{
  "arch": "convnext",
  "model": "sound classifier",
  "dataset": "acted Russian speech (Dusha)",
  "train_examples": 26041,
  "time_shift_ms": 50,
  "n_mels": 40,
  "hop_length": 160,
  "input": "mfcc",
  "spec_augment": true,
  "win_length": 512,
  "targets": ["emotion"],
  "num_classes": 4,
  "norm": "layernorm_no_bias",
  "activation": "geglu",
  "mlp_ratio": 3,
  "layer_scale_init": 0.1,
  "inner_norm": false,
  "moe": "top_k",
  "num_experts": 16,
  "moe_every": 2,
  "expert_mlp_ratio": 0.25,
  "experts_per_token": 2,
  "shared_expert": true,
  "subsampling": 4,
  "layers": 6,
  "width": 320,
  "kernel_size": 3,
  "loss": "cross_entropy",
  "residual_init": "none",
  "optimizer": "muon",
  "muon_scale": "match_rms_adamw",
  "lr": 0.0016,
  "momentum": 0.9,
  "nesterov": false,
  "orthogonalizer": "newton_schulz_5",
  "adamw_lr_other_params": 0.0016,
  "steps": 19800,
  "batch_size": 64,
  "epochs": 48.7,
  "lr_schedule": "cosine",
  "final_lr_fraction": 0,
  "warmup_steps": 3960,
  "weight_decay": 0.1,
  "adamw_weight_decay_other_params": 0.01
}
Rows from expert 13 of block 3, named by matrix and row number. Rows with one number belong to one neuron. Each number is 500 + 40 x the weight over its row's rms, rounded and kept within 0 to 999. All counts start at 0. Numbers have three digits each. After the name is the row's rms in percent of the matrix's.
# gate: expert gate (model.blocks.3.mlp.gate, 16x80x320), inputs 0-159
# up: expert up (model.blocks.3.mlp.up, 16x80x320), inputs 0-159
# down: expert down (model.blocks.3.mlp.down, 16x320x80, transposed), outputs 0-159
gate.49 100:503484473494517457491505452486507490500545509510492497574490497603428437520513534480453466551448505459501459501473548455522489564489461528516558500529511543474437448492513514436476483515485490489499392491479644538528515443499506603510600487500512521500478557544509525519458496435511389500451519535546536528468507430532486535522528496430428370514540487495544454493398500512508578576498515423515496519517466453529529478521459518487481463500452463509575469539483461553449443508499490
up.49 099:442524518524465537533484543495477538547480482529521495451462503443572586502450497468564540419556496495515518518527457568488470411533482516431489481511497461520595530491466518532564533500552499525495609504493393454478485566517450425472399561524479495471512492477493462476526532554499633509495488433471513475540502600441478427493497521600509651474450530517434561487476474484497443511503516570512481509481509506431474521457505492483489531519517509474486511430501558482514544464478494
down.49 102:429456516529430460485520499476530567467501540515501478455509558489503529538540470529499553462553470509560552486499462475465485429504507532594515487516522526535488583423489532526561454463520494482500438512501505475507546482521526502585493463474540448480548492551573484548501466467536469533432491508417486560491507499503496441495515529514464525507488504486510462508555498520515523503501587459499532551444570523506484401459489583481503612523519478408530530534529514492510581489420418
gate.50 099:487448518544483554487476397489516434534570515475580476520547499505548561582484518494512511570512530534503484493500472440448459484452569512553524560499464554523491613536508517526506470590510514556525473543554521512443481468477490503455497543460470452515498482427466471478496471467473452444488488490473573612518528525484486494544489486549494498494518485510483442450541457462491621525462535488547494484400522483485542551484472487435542562508518417444405478534493457562519518545526544
up.50 100:482426480571505513555447420522498516530478467543544508577520528448507537612519501468545484451486499461563563547490462473509519524502494487486465424511542512453481546506441461478478480471501429522479515535525523508477542437448476468471500555481500500440479587449424492535547503486532485460525508570522472577485479540514476495572516507475542456545489498490485480555480473491553530503427512516595529473439506539553504450444497492493552531568441586500510483508503508485514495508507452
down.50 100:546519517409465498431501530473461517413508487518482570475535600532443523522535583455445510484492517485476511477497455519476460538470479527445503503505506494542538485481512487568522484562461495538479540463448503582448498441498511455568438512513488517541511479430568487512507541545520424449524499469567542525497520465446505501508388442557440499491502528539505494444474452472553497478493510512486502498490461468580502449503497536448546449439456448557484400527525545437437466493446536
gate.51 106:463560482504523493514471454339525467440506528518443498548547527467545558421615480488484503446501482529574485479498434451469546491541523505568518510465533512550473487508521459534495535492444527506464483488529501528532524436634473529540486455512487487438516501493454493507457474543466521525380522492535604499517445451486486515464491489463487395452505527523425457467543529486453452477436468547454475524573452485458465471508541521496469508523516512504530486497516564435453546524481431
up.51 109:551563495607513464513553501517514436551481579496549496521490451487569507507513514510536511449435516481554530402531492521482481519446557519528538423516490470566518563490528443518488475512443512566511452567575549516473447479556473528501529411551537496497493542470461589561497470472523553480519458504577563494556515473477491432510508494531469542476515476507490508527516462485492487435468408452512516563517528495533545509465546517511480519504555501502544497483428512532513426517452510
down.51 104:543524551600503511505504482414499461498505504476553470483521471511424526507541510517551520460456429488540521456469568531477499521510451486503421487473545465463518433484495545509508530564496487523557515524522495464456581500480492556498470526569500585508522478486505492512540552577481537520434484495559481527481499482512491526505548485430510485499502484525484460514522558498504498520503417512460570551534531516520499531540494477493498479445539484467489430521506571470598516404556545
gate.52 111:514501477517501591513524583519482480516524508440514472482547485604508534499511503440480515530474462481518486539512489596468522519434569558479516363462519495491524483491529500539496534503497519525534456518563518543459483477504608498486521481539507472501530496528443500519461498474526461527456468505442562517461488415481525475514481502509541459520480514413454567541536545563524550455490558453542478517478550545467454550513502493499423451508560462466526468422516418398457490465495525
up.52 111:485500506487502423513508423521514508482499483517496513514510532400486484508509493534511500456544504515487513464452541411525509492543403465489515518551510452498512507507469500474495459481506495469465528454516516444530512521478375485513487520467518522486493539459539490499529519506496517471541543505530447461538510577534494514517507497521493526489492476550513457497495467435491446504501476544472505501475452459520547466524452504503628554475471601499505522589482583605572508518499481
down.52 105:473487500512559498436507536498513503466571497492564499420559470467482471448496531531486479455576456510538532462548557425459562471514493521455513515512493469487528415558484464464545553552558499447529458450563488368479534466510477407497461472531495444499511537455449509482461540464493518477563449477583491465468586512473500533499458466653515468537499515457486498508501466518477528588603472491472453517461493514540503477516524528467483552590492481550558475521424483518438498466483488
gate.53 110:481446479483500532510445454496492556524489512503509520511500527488577529539524542494567497526513508476632534552524548394558528548481425487504504474528498458576465467443456479573469495459546530485470575469496456507527514561542524584522575454480495447557494507522528472542503508474519406435476510527443534492534510512496481505473507500413448396527542546566457473475508528497491464455530525521517512567519486520485460460568433536445508508503486602539442469494479495515514497496455511
up.53 111:529544492564523491445490513539511530470449501487496530350543484507533468492475506505536509475488525480445550534518521415544506517443435475491530518474496441544513511448463483521464447505505502496491466543460535500497497512504514501494559409476513449632497464505478462576543425487527495404509516491534479523521484475485481461460498508428577471594468502570461411516523503537508468473600571469537529495569481555513482462492474510506511492475486549491532496504444475361539507532447481
down.53 104:462510480367485473464505486455567451437535538496489456492464495450455533569467528587567508482452471477520549448469498493519538536580470491507478529456509494513450485520525553567495498472497485445540468498492514420506530379526513487586557523448554479491492494534493506521569507551491473576471474553540535416440482505483450479497529543563512477509508601479473478483472561487489536474483542497487451528543511497491510578515459404487457483430521503522505469450452427475511481483507467
gate.54 089:466479504502516514479507507491481496504393569529523534551525432478476496540482454459503493462493514565504444550418557478568549535502545493494493671440380528560452463506513506525482533428527503491459444513466528506479512566502552527508521450493489513557517507502495516489464514511513505538557467544471543561525521478537542504494449497454529418468461547564397508491567528548532457467562564618519471557482505564463540438464475507484530514493552505473520489612483481519482553494485477
up.54 089:477627549507479410587496476496468548500457470467515471430535504474552531551512489454513505497461498422523481450504519468470464456524504596538551563478542454421364552522466460551497494487502455506451475524476458398508464524531467489495536542465530496568512425542530543520542501493476531583502484491528573512481562524532553524508460489443495531442454519523501447570492543535443518446543492441487517561535535501549455504519524512586509544465457533544499551466478495474543590477509451
down.54 090:518491536508565489474454500557491399450503490562541486481516601507475490524485534418466479527509523494471531492589543513472524515582470445530463518519447501523481517471478511476531552513473500504523546497535524529554502565521434592566525503458479474499513452477391469478456457512456484519478557516473482536513464508469478549505474421568590461521545488499465477526519492469482545472482499462421529553464529486501490450521497479479508468465566553433529553511565586506501459525542477
gate.55 109:488556523505520450489515506433502535537510506503476448523530484488386471463555501542586490455488516527470513470552514563606519517528448472604466452473559484476473472533426549547490457495504480476496533485516447485521495462460456472487475522488489562514528479538474483512465481496517434496485511545516469454495475531481501361506508499509552546522503481445413551493489502477527556504499478533522480518551476513531533500521461492482463468480553519483593492541515498433502510529473493
up.55 112:479474504473518512498564582495493453488498522523422453450622476555454556512499424491478451574540412489513502460484525537482548551457464521501468353444507505507464535477503498509508485529546530516510556522483533496488549540477504441511529457495477525395515552485485519516538494456497473460488492522497501432463500578515486417531485500475544538492492571434518406503558526505518460518423559450438490503452511485470487435545470477470433524496619508523577499516510545564483505457499476
down.55 105:489491488475478441518497454435525602461501533531563448450539461515428490516552573504498478499498544512509595459456509529520531520540529503530491503508587490463511464478509522456551537496462508491535533518481541537483508588496475470505481484513523504492443523490516478522476491521468494581511528555381503466519537463488461590501586574527447499510507488522490485515471597536509478526540457498493529508523553561399508531498480435503447458512512497465524479429496502509551560424531535
gate.56 098:458555500471539495522512499479499541500530493506463553460527550434472487507467542446493514496519464493519523504432598486527517488554540508473551473530470521470509499469509529547474476470434532534523520512542451483484500469328507515468525602431490506581508571457412477519503507529437507493498557459533549505483459452497514465490509503445444551524399499505477419468468576464513458528577481444535525536460527523511502527482497508501605482533452580489533484455554532545517474460474514
up.56 094:519535486477510494491539520451480528537528476486467528415548506427515498473456510447476491496518502520515540466451545547534546463522558517476516529558436517454471506512512598559489466505457529518538481523549451440499497491353514522465573536463498501528494587516458516520513462528427478517516553424557552524460427451494515455510505501444503477488392527492504449493508581465480423526517477451552499492542517529487479492537476515491601503537471499486520512482563511570482506454490570
down.56 097:423486552457473484476532528447500420541444557531537486422517494429456505479554520518499504526516583484499479483432541537481436497482476507487485443482413532503533571521473520511503558556491513445477495501485486470537456441487518497568496424434479478469500525563495504532494434463476498494489566549510444462445568482474536490500505481467614479483478529453522567480498544501522469490480515473425513509538560538491505414503502519476539484496526597485494492583601488477419400426491565
gate.57 095:444435509437495463521513526449472441533548480535447544437475507425488492437492490425586472476525510504446518487542444495516534485504549545504414481482491489445480476509471518545503484531543467475506459496461449464465483521516484558525489563517472505459491503565508499507513436424507484526464492492519511560409470457483529552573487492483510470616488548444588480491510489528617527489510515461548507529503505527609520565522497457445512529515420493526505489480457444492528462506509512
up.57 096:505502504457465455527518538408455444519584467490477507529528510507538506444525491467502500436560489493474460518573439449531526504498502517569441492480481511465477444542492481566496511512535490506460501527497523464524501500489512568513489512469478498437502492549530515506542492454487557553411536458534555525444486441487512578527520490487484445593534493409515440527435478498544505461452497469509555499510454465554489526536543481510521546513494461540494510512503413499518497481495485
down.57 099:545429448513498505469464540498510449580520583569561480458428518547462473440465580417595564506459425468494488468472484442524471543582496467489463479532468469509436487462520472471497481527487481534505502515608515585497556457505541537545481432537449478518544474516513544501472523423465501492521442539445488525486502578510489510478551429554586525461501480517463485530484559577482483462541473541480514478418424499499527515574534535533530460521518511554548481564432459509557425495487578
gate.58 108:522576499477473485593523505430513486550490460482480526609525483550344473538512513401523481493536482445575472499435500490458508575446480433516501501467552483540484404497508498512504552509508539461522515553515477498489512488462511539461454447465500479530491471514546456490508509524479446524574473439497468516613511530491454476410492501422468514517531523494471573502483549428502502445519516554571490519495451510473471511539444522550538501491535553493483441495480573502546444560456442
up.58 109:510405499574538498405463531499513563556501572511476526445472443511665518435518475593441479511493509506438522441542472541532507404481480521473526403481399532469524545491512507516504453486525473509475550450465530489486482525489399490518521559505523565492490553470490543484477485541499574489453508537528533496469491521495523543597483502593506463475533494506461433465544494529505445518514540437510520511549527515517500505475492504452475573490468390467525508483505410521446533498518545
down.58 103:568590577493487582476516557511477595478503482541441487535488610538448476531573537475548512494518489500462498512533503447532543521464454482453526443506528480538544469484493524479526534484504506526484509443445498543516457518478529496496475499510512415486503482374461517502482569427538494476549535474526522462373482479483498501526436472497519505553525444461509518528510474456503482538477480530563457555486441537475520543536511446494493531518496467435552439405427518530523543593493537
gate.59 092:511418543491491554487536500533494488475495508525530456503551503502481491460478507524499462542526442513600466534421498530543503464522521553459524470500464490530444460512486511533499456510480527473426541559492543517452520478503490547535545486495480530447478533467484534505487515509512521464570525503440471617496443498533484479457482492534477509515460500506443555475490481541456519588560504549497436465421523445504513509512528534451489490492529498464520564472506500421452449530486436
up.59 091:515477425532521494497487546432527543497524469508475586505436507543460494616499440545487494442507536474444550534603516498508491560505516423593460470524493516504493492497543438551482538482548531528438503473504500452497514577444547543494470480538511483499508470543480499521463546453486511495495469468557500462536497497472512549529494505457524431460527555464489410481458528501566532479438565482562532528463506553502489452469483474484530480497485456498439446477461520605502578489413533
down.59 090:531591525527471492501519522392497488496523521527499480489477554485437550528492525483536550555512560516565428476532523429530513522527500518513566459505578511476538529562556535461505551471477507534587448462522449514432522425474458508546419531507512510485503512332437490514469456475440448532519525504557509511477508517558497552501492518468443545476509575560429522542530516514530469455454490495520493503519533502535494555479530558524541501506584543518558521556472523484542437492567560
gate.60 098:538447444450509494430511500486495506525498558523558559485428442487560497444503533485530556501465521598421503513505530513457442563545535485552491545474506520464561513495507545452472426511486478530548552495537492500442426459560520474413465386504511484487533466551454524468472488528507442497547501517500431479487493459539529574526464494538534514566564525522484514470434540404489454489522473523613513470505522513452525447623417508462504487531573610540559431467512466482532534495489515
up.60 102:477522490539491532566506470579490543523490539505440536474559556460554526420453501573539497519568439458515478436493527462502519445548480543457546456535447471463451539479510455558496503517542476489501454460513405548520507485490455499553487486481500502514472498396461513565528513547502421488553502487524509513504519447506549453518470510514474428473517475446498446519544490512483435579530506432466590519487495512540518520512533503502570494489493459445426555508456510551577494531487515
down.60 100:519495489643463441500505522481484561487487571468532484478484530480508456491407532455527531484509501499579576466506471562490469557498501516433607507500428532494467514483488444496542485552437484508488525529470473565551503470510472516503489404527496494538544514534527473511524507467459477562478455499449465449502503476476501552497510526489622494511487507486575503504450462540497506620522523513530477466461505492502537549463541547455540469516470500528458512506554485499538554521494479
gate.61 108:496517468477515615475457468538484534480500467501563430437399538551585527515427484487517524480493487444550548609484474469487540483492542550414457535495507502489559465504452514479505531495492483537483454466509402529507467430497454475533519501483495498503513459437554508445499527528536517513468526503443442518527490514517475512425441494533494516505480519516518548547473495487516422530556461572557471560537500567504490570452506498485516443501529521499523524576468478465489496503564602
up.61 106:513547491511502531477513457506526431495570512444545484484471444527568480452475497557519479522534449546485492515574487539488461479482492528441430514466563480440534526491502515541512516536505489497525462509481431440525461501450507411498455593539492544517512458468530522480561465565521484525464477522462545468461507587511544466544513492552536520549510459497567455449500496538512399518592421558502480484479501448438477503504471479496541431455515532470526510454482527437482458476553503
down.61 110:549501565561469486550502474457548489502518479448563511500405556505546559615473535529528497477552383494454452468452576458504528483603475468476475555463446527505536517528407523448557484558476499509501496504530502516497511464469495528523532410458549540511468507529486455524478521519518524553490461512481511577451517496503521488512555519462533483513491446503508535508499537465493495542437424527559434465553502453446488502511459480544430473440489461559536501537476532541453587496537512
gate.62 102:541431535497450538459474446455484493505499537507430333472516538477501488522513484542540531404488473517507524510490477445488487502481538483540544491511507493532523530515476501463493539453457489495546491531497599474448470518527547445510497511517487520502476379573525568489469548503528462490571521486503505406515544572506484470527522510512574477579509556564540542486440475517533458487495521552530531475462543421516507531478462510545537478486488504492530482513565522488486548475458510
up.62 101:506486511530510532486491483497534529506468532550492325515464516466501516506494465534496534439573453518463538513529536478499487492497527498554505604512521407456537540478463527436473486469469487496532460522525542507462482575446527486508461548498484493549485376589500531499519570465546445512605518513487505464519528550490464483492508498535565474525519545554547567472425479490487411506469522554470502513486499465524481519491454472542482462480524453486562492502599483458516537415465536
down.62 106:514459489434450490443493466504526421496544396555451492524507538551596466514493522469509450481468480505557477521477479457484559489604405495544503464491570531503514474558449502470455539460503508442479505448474474516550485521483488459588516453455505493501492478501523502555565452454545501562396434470484458545482574483529534480518447529518533518509530462481502516478552513490545561528517559500482493418508421426410508443460494490460472494481503449543560446509509536459519535484535543
gate.63 094:479446517427504473530539509443526441524563461519464488549504470477479495507493474445573503576473471514501498445499443628507426456474478501567494540458506511433427485521490513562542522550586439449505471501564477495535511514504459430560501496534513519474483498484491541504522482540515505472460507485533400518521502496473504544512511504498477537477526548557456429483513526499456507474512502533545512457528579453577510408545451498490546483522462536550570449516530488494477525522480531
up.63 091:456616469540502568480509489511513558465453509433574460456504553566522491419522497575428468444531488548467499561510524424501541553543488566469535514533471511515616496500504483494480502461476516473570518549432521462536493466462509500476481463436504514515488500507448435513525480500441443552498503496483504419526501442539498456512508493490521445562487479485513576551475488515514499535510488462433493508553491511453540539485483470470472595539534474451393515461494506460473480477491440
down.63 090:436397558533482510490508507548520490483483511426465493509551593409557484534496525496399439484491541465435532479522497483494450508446484486481544506419443493466485472521536464452480489540451507477564452483469461481464542444496506412532498444414497526516470490461446435473513532499478493532541454541492467494497466568489550501488513471534532505515524485490498530481467392452525475466475485476449544516515474471452557578514489519511516571541478528421557505523501487489429496443510441
gate.64 097:532484498522483499471460509503511488511544526515517583516511425503492500549545520454496499535523523492455527478556563491464487498547561555478536541441489485551449521534490583541522473497462487566489520479513538411490483464502460512499575461507511518465508554531540463496533491442508551481520507526520466529583517416484520460429476499504463486486507438456457466473492482454516492477481498458499455427505462530407479463479496468431496463538512518526625488519450493453439546517507486
up.64 097:478506518424522400540524542503512521495460452520496485517490596528491458452476507517498500509481491501523450434400441480526525550448397505513484514504549454492513456475516455489484532483516538463509452476495484582502517559409544484504480496497490467534488484503490551508497540565481408476501486454454546471450498598533459534529506502476499551513421546528545504512502566540500485541531494490494556526498550477549530566481497556649499501484499557493408494474513503540545465477500478
down.64 097:493548483355487476545494497542497575497488640515578459470529500504537462527546509490511483514544514491511554480512482481520486462495477485468510490565484514512529556532541437445552390519477532542517531531488551545545600472499515456527547478607520583513531509513428487534467516470461449515537446417445557464411509558481475470511523561535509478504485444542514547484537487454499527482539488454562585527508498517624479531491532495502511491535489522525503494429476507499497539491535452
gate.65 102:530566498497514515520482458453470524530471491522552553460516554517545495566453483503464491541461419410522507520464529462558530441523554555534455517509464444545525403500506540459476496453526517480468467477514460535513539539560476525497527510484511489507502506506567546528493538454436495504518558460544479386464519489482552500555504498474448551489459484530417539555507580489518513479455557585472437529501482537570488504486512481530525582501491508512498513479538473424581498490505501
up.65 103:544508486567492495499495600454453511492485483546544457500567494416513463572513496460500407527502441517505478536516492536523441512508559487418455574473478459535509424496505536555514475444462482550536474488572479553540485522475446564536524499468531581576519526553513522470511513596496498569523475485503453462527449457535547426451525504555509441536495498503571522512443529526516438504474407474438510462477487472436515462531459510505565493537528473535452427505484528524483486537499491
down.65 099:507518500527451551500483416517517515462493459535513504524526600485533522510562466448498519473531486502528538546628545474436576464477499559591542469504464503482429462484534499529543531544484494525484464519421532569501535530518467459548516490526551415513501504558473477509501535456545565530492525486535465544481511475513518488514510492477555488473506531527507502467553464476461543549446451535545518540561504493442522376491521482465468555554544539485458521533490504610499542437492523
gate.66 105:539492506494479569520496510507509548519475457493512449555443480572445498589453539476471480580569491462497505486512454522579508496533451567464470522445543428460525311503475576500527506505449463457545471529475334525504447494526460546512520496522483490501488463506484507509479536541460556522578518453479433511550500495518556608517503512490568490569485418465493560481546497432535538468512505510535460515416475486484548519468426478532524515494416498496451500505471447420540512504485515
up.66 104:548527529454494589480500454421510499496492523498487441582451501517528529507429531540521484594508504486470495473541507458576501514490551553527418475470530456515543439525485542499552499520467482460521475555501408492482457484559437501491453524546482504532487359497451496496460497579497482514506522459473465571504485469493529567561498507479538520478502401487455501466574491499514517435468453536450467508485515463435525496438493495567489538494503426478460511534517536472473527548488538
down.66 104:550560522576417551466523532511479495451546483571397522470451474509566488491502463476477487427543465508467507534471489517477509490554587499556503491536452528456528561471542415505445466503412519557484398447532492533433471478491517499430461497528532517510485525555502506513513457514551496472474484428559464488485479489486531436533533428442489476536498470526540491471501456466520506562481474527542470513499496537533510476486515523516447457459512445483421511540562546481483561483498481
gate.67 108:576536505570499511447600568500525496553527548482430509501453584534489522533555469507531461497444486419479462486533555532479452453460517540514516564480490445496489369498457501473479534498492466504439475518452532569496504507412476515496494350486515488506499484531458476532542544470525448480520489495450494555493467494482554421484490507558504527539538491475530376547546439572482493521477511550492451443510520558392541507499488486492484469484516496470508459541507459490480502561520528
up.67 108:545530507583493528415585526485548478556564590504474536489467560513519532496538487489515479501450500471427511490577555539479477498477560556497533546483492490477475435490482533467490536501506494492482483502477510581532516548393536555521516367473509479507486482473495515495523545483543457473498471509431452541519502470513560436415473501509516493426500480471471391538547427541542515572506494544460467490572543536415540549525474487477498457498512488457453463566465445499517518571539532
down.67 102:413425446436474523513503483510572506403477563516508511510527559533401477355487456468416425464562488497435498489498511477507537526525433486472442457555462496537461512572537550564406560490550509435502495459443475531494455547499513467610498558527534506486488496408483464525576529548525511487485514522503473494551498545494490471502524500556495510496491486492493508476486538550508504442482552476550522503443503497510517546493480520517481447466473453466486484473498492450527535499521514
gate.68 093:515531498533473512495506423601565514472459563522567478501441463553552490459491501513510523444491563514476512497523539541461501458519609482435488408559493480444512529508527444568486465538516485530489530475432455512454508524520439513477464451456504508419498561491518459526522446534506493513443472495523447456522478412471457469425505495545524551507535479522452541512535442497410575559575562402504501529569489531545538549457475516425467412521530473446467493520456442484509547552555487
up.68 095:512593508553475482486516491494500518483506536530556522487501480480539476437503498516490505420440519475407509492512481574529501487506536490519521468540450516509458463496504510531489503471522472498515468461450454559433546496449390491512524522480488496464496533484474429541485448507460549534457512473523518474492520446472463504510450498503523581533487484545513407524493473553477553512570581444473524465520522471595541505497481548433553471467543515485417579527443426499477512505552497
down.68 095:441455467304509495538509499525497544512515510456527514559464520505441522517527498583476511610508494510558462513466547538498465477430452517548468538535445570523557453453518481509478512457494508474521498500491528506429532391533561535501541548453482437502522461548529508468528515507504601464567569428517541520473465484546492492485555448493452492500448494467493528433577469478477518534542444494412542477418567535535484458484510457477467486485534578502519458470489496431462467546522463
gate.69 100:516473494534487440554520483519414496519541497569466480467458450567443576488481489495471472577444553490499482520478450531491459542407499530570530456485435526535477503555498534480471491508502454493490514506471492527466503562565536488498527515489538481559493534515515572539500467402579532528487511527508546551552516479485502529468485500448491503449520427480541561514463488449508490503423524420496496472473519479495478524469624495565520485507519502537326535377460453485479472455514462
up.69 099:506466483514481454561481480506429427493508455557444451488555509515445527474457482457519434528509486508470537547468474506428483533455512538534519470497481535482471478560494496488491445490535477507569553504430497580454512508598527465505517552496509491582502525544461539524525465428531533524431517463582528502561488481487528587507466511440526483456547429481569534463551473447461457495435499520478510486486529459464497466447598450553576464531509546526415544428478452497514514463502501
down.69 096:508512469592604551495509490501483490471550402509501506529549526510504474407462497532564498500491466522402553494426538480502625475583547473489487483492515474489504471434560510494465526443507481550479418480553471426544517445531479606448506449380544473497549519458581525478504566476442499541543442529555521482514525479519501480485565484455529522441523542524465498530523519526495527564533482511462520462465486558455502460488483451508494533460563559463503484535437490576539586454471527
gate.70 103:505472476464542526488522490418504488574450599551514438437479539420504488516480534530533529533439479531482482511590551552475439520506534441559457516492497521505495536510487541507518512479418487489492551484510445459515500543522534525503474544502504488557508479544472479486503494500482466539508493486475511517526508584534463547510513499553523481399529523582523511514473494491402515570484543560468481446523469498529516526472526505433527557488485459464525563474502465485527533529444498
up.70 104:490422495506525559463519484504473521590443557504511529482500514474503500548473536503495480511477520533476488423591526479494416520490459448499417493454501553470493570512483512565509542462497493486482600510535483467520498613511517516477545550548496501573513497520470507519553458500460455539488475528480500505530523564490472518476493501561516475415537538546548487541450483470422525569463559527493452472465420469563476524500542514481503583499474386511508551505482454516502501481464525
down.70 103:476550418466523530538493501478527472502551509529528506496534577515508504462542531503482472523490392434560506494580427446513451569509492518471547508439542476480480556514518565541520533440459482459499455520469484548501519532526515514556564538470462492518512497486463479493531522490512486514523507443443565495548432476511449561542554475539473539484484533515530481478508459437511518495514504477498475496459445484534488628527529511500506457504548587516546508494435544456524590553522534
gate.71 095:475471453501484474500483487438440422441439501412535508526509517445514550501473437452419469548444535417504544419505459585479542466518540557428511563507535486476478467549521478480544525456489547548482594498530450589517473543510546566514502492494485474525470524447449524506498456538466501509579465482488521493514477503507466520430483500517525457509454488454546550471436471470466609511456558534515530564570477560536579533533487448525525486546510452504495457516424478418487489455461480
up.71 097:500479455506483503497494458406534464514470482447552516496466529493484517472478483436430526514448520466474519457493448554507497435517542473492467545542549500393532454524527533472531464452475549540479620477503518519519501494498496563550521543478513436535493467448494491530494427510443534499539469484530523506537445585499488537372490484512493496477449486466565525486461409456540533535444558491484498566572513522560551512514512446496477462515533467502546455450436465480493498478502481
down.71 099:593477480433493438522490484540486473527509524568588502495473538469486471536530469410427492498475520504528476477466494550522513494517465508491528464501555592501476515506431589537526453466455507496439578461562491453573505513492500628547523533503494441447501536496489512514479557425444522510526540517484450501596506447488494442483563460450477454531512537453536531537508486512510477452512488567424494487505515463523472503499509414483485467539532614562547507521548451503493448534500494
gate.72 107:503535504456512487546548481583466480483512525484477460518532512433424558553525506505502504507550433478548478473453544478530566552503498542491484531504534506479496533507457430571482518453529473477476457592552570496491538500462445528526564445442524490427508523502516515485555524430459504501537477576447483313449534446520548547423494484559477499486513453521458560471493485492513504588533493599486600548464485536544522463495510476520560439498526555497475485557506513477535435458498501
up.72 110:525481505539479504446470537437566517536440463495533531485488481556596436445475459491498514458464570499465517551543494537445463418501469499534507485487464468481525465499534553448505443542472533537552543428418445503462455473533587485463465510532491509560505466510473471502418448510558497473479516428569525672570485583493450453548508523422519508472541533516526455509543488500483494434514487442486441451542520452507502570503481518486400538495492501508541467493518505517457557553529519
down.72 108:484535566525469479483526537462454504478494563515518534522539435522510450482477531672460489533516573479511491519563476468500445517488462516532418568510500485531555556471551466493512536501508500578461486494524487508494469477546585512469500561511481555501521544523461519482506476496552542568588493492542475457513436419487496410533463421523594495496530477534539510495578502456508533533510467508614538520499500492484503510556518534492511488538540451435451503471562508446467511454464544
gate.73 102:440513513521518493422459498539465491574501566534523518480500577476468379472437525536513452471503491490480494485474535413540541508530462436523470474508493441515510504507510517577487526519546511468498524482493473536489515457587489648451542530473481544447500548465449507476549498581495511531397454478502428566488487559522467508512499496527467515455486524469541412470401464529519469513439505453623497520496528468499528515450498544471481434478520535490487520468553521484510492562518519
up.73 105:488457478504508591523503531477454454511518474517452513596533487462484604414506479471524479560527498445519514476503493627489501516507520562494449474468487455515494471501482502506527474479526524518505535542472513402477491513524514454493459515430523481523489538531503558430479480474564457540606520457501486458508473467496512521517490496472463546529571470523488552480524530490494555472512523470488473533547519553516435437566411527485498517481523504489509461519450461573520506434481461
down.73 099:475501526450478512506516524508505504553511448567443526496434520488522548521520434522444511505502607525481509522520438544480472529499528463454478571481508528477480540483496521477489474545556480517487444574429495580464498531497516493530410575577491428528476538508483520455457474503501511448522421506505466531527497544478509491531513479524469476521534531501546476484508517460514467477494438484487536447454545567510517465515555525502475464606497625488502521491575495494375464497431488
gate.74 112:491522463456515491613511525480437519527486509444399495536482471517434520486495465442521482533441454454497532520479463570510523527550401530428471571490466555565490482492475542517489492493553496515527482533586577495583452495499536501524442382474505532479479553559506556495502478464503497533483501491476495457450501567520508506529536506401584552536454485530586434507494548516489504552440408563569566497421493532524476498514466497520557529513475527500527440507567483461536469499513442
up.74 114:519568491441488477554495480506511547567510587519582470541542512436524491510506463438516480491464459545481557545479454466525499517494397546487484500494471482540514477483492542530452480488496499464510425479586431508540553471552486472493501389480485464415492489507470520494536479500517449502628518517508485547495485508501493478533509511472519560538472521513488396511501505468501446527559557499534512481364487595548523533481582481467528550548465542511509466426434460396495447456483501
down.74 114:492674450533392486492501446439478480466573546461572472475447534480494498517514504506456533522475509498507615459447511540553518517477584529464508502542536499527570524456504492470534509501510508518498563518438545508508500491488511475549526496536478489507475545506574496543488481449453468449499497573502491490493507485449449406527438543444450494524493523473579550464442536474514464497507609488491470532492486483467547446510523490511477505545516500479457473539593474536478498527450463
gate.75 104:509512491430518574537453527515521426485486533486552500532555504507363422499531509478531514451480495549594501430508471454506476527506329469546541436520519440451492416520477436587503477513444533488542472548529508491478494469476522532508562449437529490542482448505553556550458482490540474457467473488598481514561514593515489516492532501468604482449505439477467480505485506452503551483495485558456464502489528577454530482463467536527503512464575497488454495489526484419508480523514469
up.75 105:503499492544477393439511464493468568572534418538430516489460514512611561498495475506470488498471494458397510583502557492499533474492658569494496556514478546573549570490532522405486535493549478479425538398456518498532532525528463486494472567548469508481517563501455473463554536502465527510521550507416501472460489415487530478521482506511406516545494532517534446488495475528465458497508483461523551483518448427601489523528535483421486515517416508497559484502498502586489524487493534
down.75 099:480501553556414494530488524509480418488528541536450511501542543532483458525576501491464533571474526460507436488473438496474415485515508486480507478500504484523471482429548471419474508525532457435506483443541509550509485486482534460475522488431500450514474510460473516498491509536577494483564471548492316489427512540511475549493530467497548487460517454489541547539472508533481499441553470495491550485535444505472487499442508490503547540606506494545448534546526592436507457425513504